From a checkpoint of a small image classifier: batches of 512.
Rows from block 5 of a small image classifier, named by matrix and row number. Rows with one number belong to one neuron. Each number is 128 + 24 x the weight over its row's rms, rounded and kept within 0 to 255. All counts start at 0. Numbers have three digits each.
After each neuron's rows are labels from the 100 images, of 14848, where the neuron reaches its largest size: "patch colour" is the nearest of a few named colours to the mean colour under the peak; "top examples" is what is common among them. Only what is clearly more common there than usual is listed. The data: telescope images of galaxies (Galaxy Zoo DECaLS).
# gate: MLP gate (model.blocks.5.mlp.gate.weight, 512x192), inputs 64-127
# fc1: MLP up (model.blocks.5.mlp.fc1.weight, 512x192), inputs 64-127
# fc2: MLP down (model.blocks.5.mlp.fc2.weight, 192x512, transposed), outputs 64-127

gate.140:119148130177096128141150112166144154125128119123141119130131068116143120135165146133118143110097140120081167143107114143127145092139168122136130162191157161107166129093112112116110142108169125
fc1.140:151073102152102095141129094147150148156169111168093191126096110094147096157155127129158134156104144096130106127112102086139130131089144173102115134125132121121138116122139113129125087149113130
fc2.140:122114116121137166128149163148168175128085106148115164125140147117164148160138143126135155143159165129100133132121083145138108127138123117120173146103138158120078135145107088102192091129112106
patch colour: brown; grey
top examples: edge-on disk: no

gate.310:116084164149132164119162152096120082151128120163131113145145113123138111122138146139111113152118140125168078108126111161154169099130113148141143119099134096114184068085165093123140107159147147
fc1.310:095107134121119133143135175139142091161154126071145131156098104110108123116100114118140149146131100113170104154135177132137097167111144140159124134136093119154115141125147147165142064124155091
fc2.310:157097101116172128126097140137166163132139112118124141155103119141177120182116157122127122131124136101113138150123070102105119128164101111149133136125128142125106128110126149154136114161099124
patch colour: grey
top examples: shape: featured or disk

gate.409:107135148120107163099169139114146155131105118112117125085143166157132151117118102105116103108137097092139097093106126156167159100127116136105107132121120139105129116152144153120164141168086085
fc1.409:108158099171129124098132147139146151150114140123124102124114140126160155150135131177127142142135093110118118147149135144122111106131105107154141142128101086144140108111134129090122154080124130
fc2.409:120100124133134109127080140165140125120128124145123089102126147142145126136118122124142125053094126126155096124080126043147220133111170130130130146121155130124145144103098126122095119128145133
patch colour: grey
top examples: roundness: round

gate.463:114115152107134119129142118080166081153123109118119116096103116123084123161082113136138120115131101110119075113099129118107136156098058148102139121153157112110113165178130141136130139144136093
fc1.463:111156158109125149033142137122143121128123122151108122126111194163142124083145059112113101095133111112194137121113151139175153124140119128152127131116119115128143130120128099119147146143109127
fc2.463:133099140132127138150151117151133123119124123122098170152114086125137103133142120135097147094106135137115128139113140162130118111145111154139122133135142092115135084149132137139156113120118140
patch colour: brown
top examples: roundness: round

gate.347:088156131128132134125161130086138120131160160102150120166178099152131166084129185113105118126124150152132150115151150132119134119140151138182141086063058129105129135119139114116109098127125149
fc1.347:083131132157152078183099131118165097174168123116120177137117120114114136111125125144139154113108134143157104151127167106087135130136171108162180136120089134159152203104177127137105121108152118
fc2.347:133098122127119107116125104135135138120149122109134181107118084136090139113125140151148124120148116115119145147131132109139090130102173144100155119138138189141092140114108132133114117126141101
patch colour: brown
top examples: shape: featured or disk; spiral arms: yes

gate.294:108119148147167138129158140150133159115133080146134083113133103093137105132142184102147129138090166135114116149129096129147151083129117133114171139123143136121180116081153099093103142157125153
fc1.294:092144135107113087153136101130139155130130169114131141144105143142106126124077087142125093123154126123135137110127129118109124152131143100116123149121090164124124133200114132155129104107125092
fc2.294:119097121111159133113118151173117176111092130130139175134135128076198139193137138134122161134125170108107143117128103098129135134159068139119142114154168152115138105101146128105146136138101104
patch colour: grey
top examples: shape: featured or disk; edge-on disk: no; bar: strong

gate.502:102081186142100099140119144089117104160120104111135134150116133061080135119153099139174130132133099113118103144139147128140158165152180141137131123134098122178180102151122146176124084149133125
fc1.502:117164098125141149145138140125130158113158140147142090128163142131151112127146171090124116115136108122136186084128115155168142188164146147123108124135075121089140102121112053122147156168109129
fc2.502:146184152123137129145159127164142176117142138112122109115136184137194118121164144130135128145142142106100111115140103147117085099136129116147086144125110175122116146152137114119204109144120129
patch colour: brown
top examples: shape: featured or disk; edge-on disk: no; bar: no

gate.30:110139196116128127111121123156131104126151099155135083162137168137152114103097133139098135096103115167134122114127095117131174170134104104143156144144094148128136157150121113123185134150133105
fc1.30:091168123133096145089117128108148132122130121131132133155106121149147153083082119135124091146102130124139122094128139115128141105112160116104149099103122169143163137118148086147108120141152098
fc2.30:140140114131148137150101148126140141136123146147140067092113161121165120098116132121143130117154148115151139148130103126132113162169162108084149127118101065113131131132159142137187140125117103
patch colour: brown
top examples: roundness: round

gate.308:131143160133133142130160091152136143129164138117155155154162114124086124122103135103124111115103163147098134095134125151147130091115143121150131105126095150110134138138124140126108139155112122
fc1.308:135116154119121130064139141135127085137121122135136128158120160163148175063134095127127132087145133132174139106105149116124133134145128126116148104082129116129126162104162111131145119135121151
fc2.308:146096151127129095142147144080109110110122101126116165163117075095071134164119128127100120169127147125136130134118108131138091127128073089109143103103164168143141125102114114097088160130151122
patch colour: brown
top examples: roundness: cigar-shaped; edge-on disk: yes

gate.360:112118192140153099182121123157113079136162111140105118131101117075114140138120142145152161119146103132123086150147152154114120095153114088125154135133107094168182161100113173133106160099175142
fc1.360:142128123144113137137121129112148111123174098154091090108126147120122088156124112150095117098075117122159113143102137109120169126161092144171123145132079125103130151093105100096148136134134135
fc2.360:108138152135138157135143162108100124108144124141105100186147098107134148172152139124117109162127160110103155153152116144105046150138101128081128156128138113159122145109141128102125161129126140
patch colour: grey; brown
top examples: roundness: in between

gate.366:150107158096110135058147113159116109110080123125149142126100126145120161112096089101082160122122129136124135120128103088166127084114087117124129116183162143101140111110127192165159155141100133
fc1.366:125109176128110123100127148131161072158167129113118177174087131130130169089132087146123155149115110130148089144128136140097133107106134097176165123122088146154145131059130136129138095121200131
fc2.366:143130124130123135155120119158108136132112174145126134138129148107161094130111124141126142111111139093161131153113074077126124156124104141099133114094125184142102127122134130140170108138182148
patch colour: grey; brown
top examples: roundness: round

gate.482:061116145114110177087146145156176121124132120152128137114118179146127162108123084113102108086147163160156109086095163099148165139126096138186161109129147128131152140147131114114176167106099138
fc1.482:138154152115132118133110127099127142118148089124112102132102150127132145086099109129134160144136146153157128115123142113086123152106124136119142103103155143156115130065175090154145128092177090
fc2.482:122127109153109121165122152146176073154147149135133124127100124146135143142103130161086122131164076103137143117111133110131056117133104176090112150138147108085154111136149119153207120122145149
patch colour: brown
top examples: roundness: round

gate.398:091113156135132104158159139107139090141127115109156141170134113118146142112121123104147122132140134128114104116134110161141138115159174170179134121127117142153173136138150123123151089118119106
fc1.398:109156127129117162170106102116116127105153107140102135143148087093146098189166146112130099131120114150068147103139147153151127178175137126085115124100092139101137153137117110118117130130145125
fc2.398:119142161111157157117094114157102102107144162118142138123136110115178118158128150133146157108169135149109121103109096071102097131126140149114124111114181141123139136128136136115129121113120113
patch colour: brown; grey
top examples: roundness: cigar-shaped

gate.412:133172118137151170132143128148132126138117151116150121120126091100120126128132147127102110149129159162087137095161108147145116142143096091150157097111132160099081123178113121156118119114120129
fc1.412:105077123124109149055141157117154126143139152119142173148116131162133169099125100117119134105146137130189113128132137136131134151122148152119122093114130131131115125094169120144172100143130131
fc2.412:131090160101114129131125132107110171112135122084132215148146111107103144171082133116135095152149141111140122170127149147125097115131119140116135128156121141121142174148065132091107161125154133
patch colour: brown
top examples: roundness: cigar-shaped; edge-on disk: yes

gate.281:111090132101127111122119149164125156169121135121146162150132111157114112115144142144146134114146138142135155123087118125123124151115171154127155126125131145160191109056144123129164107144133096
fc1.281:139122177097126124185122086156106156127156130129125147165137108137110125097152138118153165167141177125078162139127096136158138136152168114132129155125136104151146083120112119156121075123142103
fc2.281:115104116132150134179147151131138112116146122139143103131137163091226147160130107139092116104146141091157112132106145133148113164126080113086137139133116106107116128116165132111201154128118090
patch colour: brown
top examples: shape: featured or disk; edge-on disk: yes; roundness: cigar-shaped

gate.62:118168135139148171104106118104140177097113123141132122109171137130156087146131144151135116137122153137092136115091079122144152156145115125139150113100149130080145098153095108114143099122110135
fc1.62:144128153088077142141109132115148130139130092110144140136120114150154169084134132101141148119140167112141136153130099106130126101067162112112140148157176179104109098181154124130093110145170106
fc2.62:109098143119173159127139135181101142110136103098118135111101129117165163167108154136133127129153140108132121108154138145122119115146114138130144109100167165116133137149110116115175150132149098
patch colour: brown
top examples: edge-on disk: no; shape: featured or disk; spiral arms: yes

gate.225:059132125151166155155123114102148086114134101112126122129138145149131144150074122114097139128126153158148070111108110131120181118098108119195147102131132151128176155157168127152133149112152096
fc1.225:113136137136107108068126132163147128171133110137122160128138160164166159056137068156089158103129154134158153101109112131124124134093128126145152110108166154134144117106163148141184129087108090
fc2.225:122109124123137114171140131139150117130136145120158075109153138120152123105164126131139128123111137133133115120137125163097086097128109125130106120112133080150113100131163155136179139118157118
patch colour: brown
top examples: edge-on disk: no; spiral arms: yes

gate.344:074148144147138166086133116127132108111136126122135098124185146154125158103096144109078139142127108175145147075131112142132152099127073127168148129098113118133174156081136141137136177149126110
fc1.344:096162182082083123094118108114167075162170098139136145140120122159162138098114122129109141125129112146162103139119138112126147133092136109122141153116157201136135170131160120157156112138178094
fc2.344:157204128117124108123104124133141160098130144128100064125119142163141146171132119115103153125117127103141160134107098105125122121131147135135162104125105098158134088100143114137180137151138105
patch colour: brown
top examples: roundness: round

gate.59:131122183128150124125120099168111080127106130124132121101112129145160139128131109117130160113135090140120080156112131160140126071097103089127130127157160113134143103127099134147122187129148129
fc1.59:154154125135113118150142118107157090148121128173134133075133172142133120152134084146118098108115085083128137131112108122154162098145091173119142128150127152120101099188168148097160126125107139
fc2.59:156059142122145130147140098112135139132116128134124148103109156134117157128095155103146140139121154132097172111123079149147083141119121138093118132105128142067107125097170128128185138136109100
patch colour: grey
top examples: roundness: round

gate.406:154082163130090145064160131089166114132140131157132107155127103114164153101132119102137126134136147156122128105121131134153110109139141181128113128091111136093201100108134086123164121113114126
fc1.406:122107167129134125119142141124157123124155144092162174127083117114118131125113094093154114170163184109136118108154119136123103169143125126126134099095113119099124131112119120183122084119133112
fc2.406:164105126152118137113102155140127130114123151103126169131142126114185123189130122125143134123135171114101121119120094104092124095140092133109153131127179192098115138114130113111132137137105107
patch colour: grey
top examples: roundness: cigar-shaped

gate.381:108180150111156139095130117123095097103136107128128069127119167134136145133079159112124120119117107144153091097142100141137126102091068102143152134114136152120123141129146150128142177128122135
fc1.381:117165136122092137100106103109174100136144106136125160130087133156133141113125128126094124096103146163169109112093091108150161151115151116131119138156160167151093153148143136150183121151111117
fc2.381:115129109116131138120126155105152126117128148138135116126129133120176163141147154144127131115111133121135141130139139123111110141120091096119155101106137102129103095126135110115157119148100107
patch colour: brown
top examples: roundness: round

gate.282:096123184128118115078143140122160185127089148138119154161137135200141118094097117151115121088134108132168132115107108144135144115119161097141154144148105131122129132070162130119126114102114116
fc1.282:140135183100123164135097092135159126140086148114114161115073131113156154164143114103126152102118152138117085137136118154116138097134139125138103159180141132169133132122088152146124129145129108
fc2.282:089121098128140135147114168168135153135112127123109156096168137175227111114102138095127143121130123087141113109113100117136125124145120144089167135115131170071179124182128129113179127180120127
patch colour: grey; brown
top examples: roundness: round

gate.287:120137162142144119152129167116140176126125119133101116125124142150098124145151122149111149063114189108173155102098148124107144130126142137143146156135136131180141143126139071116105145134113100
fc1.287:148143107090183162126129067167127178105132114092139155094115097147127138139118125131155148107131135129127103121135096119128145071081129111104108100099135122122136154193135119127106119129094103
fc2.287:103128120129172148160103173155152130079099117143137150109160133169208132107155144125103137120103151084120122136095117078131126145131104133121172148121142133090132125156150147123149107185083110
patch colour: brown
top examples: bar: no

gate.275:125158171109108105164136113138145112123138141096146141103140080141134143117128118141138133118128144100111116123166136154132152130126138107126135132087124128138113169183131162152138114130142086
fc1.275:127123127120108131090122164129143165143126137126150136157145147167113120098168163112108089127106157125176148127089139131158151145157136209133131106086099124127123127113149104119165083158126138
fc2.275:182131143124144121145167161136141138108146137128145186136156130109174134192121136115115107169157157097139133136158126163126080144154081107146141106095111137130112145113146112137116163157113119
patch colour: brown
top examples: roundness: cigar-shaped

gate.441:100071172117132141134133150130133079173106119127103158109113103081161128148147135152166136123103129083109076152119118144124162097118134136151147149157131139123088069191118167142140059128138139
fc1.441:156167142107148167108155126117124115144138167118128135074141154134164127113141125145083099114143094113140143101133098121156125091102079141123136120157140137121077079135130110108169172102116095
fc2.441:118173129130152123142134155158125176153107126135116093088145149141154117112107108139138152126113118097179118089141104120126126140118129135127147133146159148157107116130178153115180123140105136
patch colour: brown
top examples: edge-on disk: no; shape: featured or disk; spiral arms: yes

gate.266:116118138117115141111106125161158167145122102134133167133153125150136152075114129097127118123106166130102184144117131145172134109105152149077131141123146167140085126115173137160102107135150158
fc1.266:092184147154151127103132139134115104128168135133129098119140136119135124140132139135124129148139105145130094111157148129116115095138114101136126099119100120158198167091152106136121156107118129
fc2.266:066151105143137152150109167099112112169097148119108144076130063146174133106135139167119122122123122119162109124139104099138139083109118174110173112091110151134149163146134155102099114124131115
patch colour: brown; grey
top examples: edge-on disk: no; spiral arms: yes

gate.383:097108154114124178072166132123128120147138127129143117131172132129117128112172150114123104118130132135139113123148149131170126105125169197121154123126098157142190120082142097121156105160132154
fc1.383:117161138110104131155150152132166110123160143111162156118123110111111154114138140101144151171150130105122108160135118166100113127136156095154117150098113088156128181158155115135103115114114094
fc2.383:133130125126164149118105162145156162119116128141142139152151162109187142167155130127150139149142135088134095120096137100124147123144083110133143123150187204112100150122139103135132126144120069
patch colour: grey
top examples: shape: featured or disk; edge-on disk: no; spiral arms: yes

gate.69:102141167102125143146131118118100128106121120082124120130120075148108164102134164126143162139148158145127118090141126133132129150127137120137114120135161114131125132160119159122097097128132111
fc1.69:144108156096111143087144143124146116127117118128133141162124151185105144089153101111121126078116129141187161118092144122141161127134148132096136132110144133126115125083129088127115104160153131
fc2.69:156094146137143101140141161115126127131131141101139194129116125097109145173099132129159145164143149093131121133134133158099092117118086142129173103119122151145132116114118141116117119128155117
patch colour: brown
top examples: edge-on disk: yes; roundness: cigar-shaped

gate.31:131135160124106111140120125076154055143104123089110102108104125160111149143076135101120127124152148146120091092124131120130146124110090137115132105112167118106100141175173154168137116127128117
fc1.31:135141085149129084203115119159139167146128120117153132122122077108123144165109182140130116164123140130093115150151123118071089156115128133120114128152144133143116153188115142150103112102134123
fc2.31:135127136136139135088134152135154157110145100134154109086169132129153147135109136129133132144124125102155145126134111143105124148124127092074156118144146179096106146123088117122084140127118109
patch colour: brown
top examples: roundness: round

gate.215:104140107122098171099143156120166169117132138129120163075152093109148096157171160144141126138117119109166105117144121163138121134151148162148111103109100127121119130113114115145155098174092113
fc1.215:108121157132152097157160145141124081133125171095155157153123114148133186095139163127178140159170149125118111120148149130125112076104146108153121114117117141144110132158148127147118127111143107
fc2.215:150144115122168130119088140168124145125145101155144147146138132108179138160124147134130126125127109119130122109111083086110134107145068120118145110105181173114141129097124101121148134158099100
patch colour: grey
top examples: shape: featured or disk; edge-on disk: no; spiral arms: yes

gate.341:104104135146108146083152171127155115149122125156121150146148148138135153107102148122154139149114174128150101088132130128129140102106142164113148109080142140117212108094140132130134138117093165
fc1.341:092165120116086135131137167156139157113126146110161160128129123103104153103138106135168138164142128079132114112172169176100072117111151137147148141113106151180115147132155135142108119089120131
fc2.341:135123128148144133131110145174120119131125121135127152141132117114176137165128145127146142151113151129141125128098122071096113148143067112139146139114169183086110143107152081143131106156104092
patch colour: grey
top examples: shape: featured or disk

gate.363:137154173138133125167132163100117103137174079119156072132137114100140124124102149148094134107074145116128152117097125128118145110097089137117116121099082136124142126132138145105143151154143116
fc1.363:129175112133105137114118150113136141109115105094146115106117136162101141115083117136130121140140143130176130160117170111117140126135113130117111098141108158129094138180131152154123112130143121
fc2.363:129125117128132101127109157136123150144089123127155128151134116140187135153152159127147113117106118120131106111111091091122111137149087115122140099145139154135106172124179089126194089149114109
patch colour: grey
top examples: edge-on disk: yes; roundness: cigar-shaped

gate.76:125076151105149134173154142143121096136145140142129145116127139112107120136138118138123149120114128131095116146125095146151143169149125127163133147164120135088124076136119147114123109135122135
fc1.76:086138120106154130088105151118164148154129143144173130119189120161129111072131143131081154134127150132153158108131123118139135131121158143175127119077114147138169106107142096117177109162108142
fc2.76:138103125128158123170127116167133184148128106147137134105118136136165090141171125114131128140113143155124128151114102140120148123115140092082138136126101156112119114135133094092214149137131127
patch colour: brown
top examples: shape: featured or disk; edge-on disk: no; spiral arms: yes

gate.293:131158131081120159105134101127123085138123128118155123118162143141133130122099139098100142119137110173156095095148089133170156048132120125119120124112117152083153128137149124145160159174147114
fc1.293:105155178119101099097132143129149109167152144117123140165078151144131158105112079107166114115131121135182091123118168140129127134127109082149113129108098146155130169088144137150123122114150098
fc2.293:173137144151135143129115125129129145104145110120146130142139137127147123144123137126145120136153151129182129113134107089134121116135161137125141103099077124151145119099125120139160123143164118
patch colour: grey
top examples: edge-on disk: no; spiral arms: yes

gate.14:105057204106126138168116144151102068151132143134118155106104083124091093108134144143150182127116104116124096152109118137116154137100167132165145124101116142152166121140126117174125104131123118
fc1.14:091108087110139155106133127114161123131126149111156116145131156131133086115132133099096166135118128135142151131129087120149146191135131152143149097105085145113128126133146087128195096142125140
fc2.14:117140160142138178135107114174157157128128129130125120123145162105191148157125127092137112145125105119145127142122144121135094125132085131089108166092128170119089110124134128144199138136086098
patch colour: brown
top examples: shape: featured or disk; edge-on disk: no; spiral arms: yes

gate.450:148119161105125137110161157134155160107128112108136131077134138134132148099138094104146141120151132104135101120118129136179161092138115121127136130145149147085122096175152145131137111147062072
fc1.450:163098128089122145146147122116120123132148123104129129143144115145126092115109150084096123116124166140140169115136119106130137161107139162090102106122139165094126102148113128169166111148097144
fc2.450:149154142139117115156141129095107149133105132132117161165145105135092107105122139108117131180133144119133151111140106198114052176136128134125092141149085115127144102117164142147172148116123097
patch colour: grey
top examples: roundness: round

gate.484:128144142147151109174140177105108132161161180134120158128135128131116155148115146159150144166145159109122117112151157177100107142125134128113174143101123152153144144125125124115119156079145116
fc1.484:141188083139144146093130161156139181125164164172101100097166130165151129120163147156136124094126113105170125127149157129093117103119123098156121127162094128112123169162115072082148164101119148
fc2.484:129121123106158142148122146132111155119134104130136152139127140127169137178119148104136141160140166133116104129143099127125065139139079116096137138095154160117114151134168137105170140145090085
patch colour: grey; brown
top examples: roundness: in between

gate.253:100128128115104120100164111160144172121099116154121120127125153143159122122141110152118098087129107102095144117104082160150150099128128126147111138155137167120085092131139125108121130128139127
fc1.253:120094140111110123098100114128154090138106117122117160093089137127141136176099099111164114123159101109148082151123118158126138089098124070167116144140145114108117109142134151146127146115122084
fc2.253:121088094148143149106106152170141135102141158113161174123124135155190129163117121137181139114131130104113124113111114092132112116116093149131157131136164177065130146142121120101161095168128085
patch colour: grey; brown
top examples: edge-on disk: no; bar: no

gate.321:116143156145118129102125130115159086129135130120108088113151143114151127131152164145106123140092134089123131142107152142152149064165072106142127129095073078137125115119117115137131126156143172
fc1.321:115124160120131094162120130126103103102100130123160113126120121100119132111155141122141098137158078082165137166139145143106114098136156094087140152164081109155102110159111143161148120139151122
fc2.321:157142130138126153104116130143131168145125122127149126159128127116165120139129159133142143120116115129131117115133102119104122119157059087166136124120135174143150124123156130146133148144131118
patch colour: grey
top examples: shape: featured or disk; edge-on disk: no; spiral arms: yes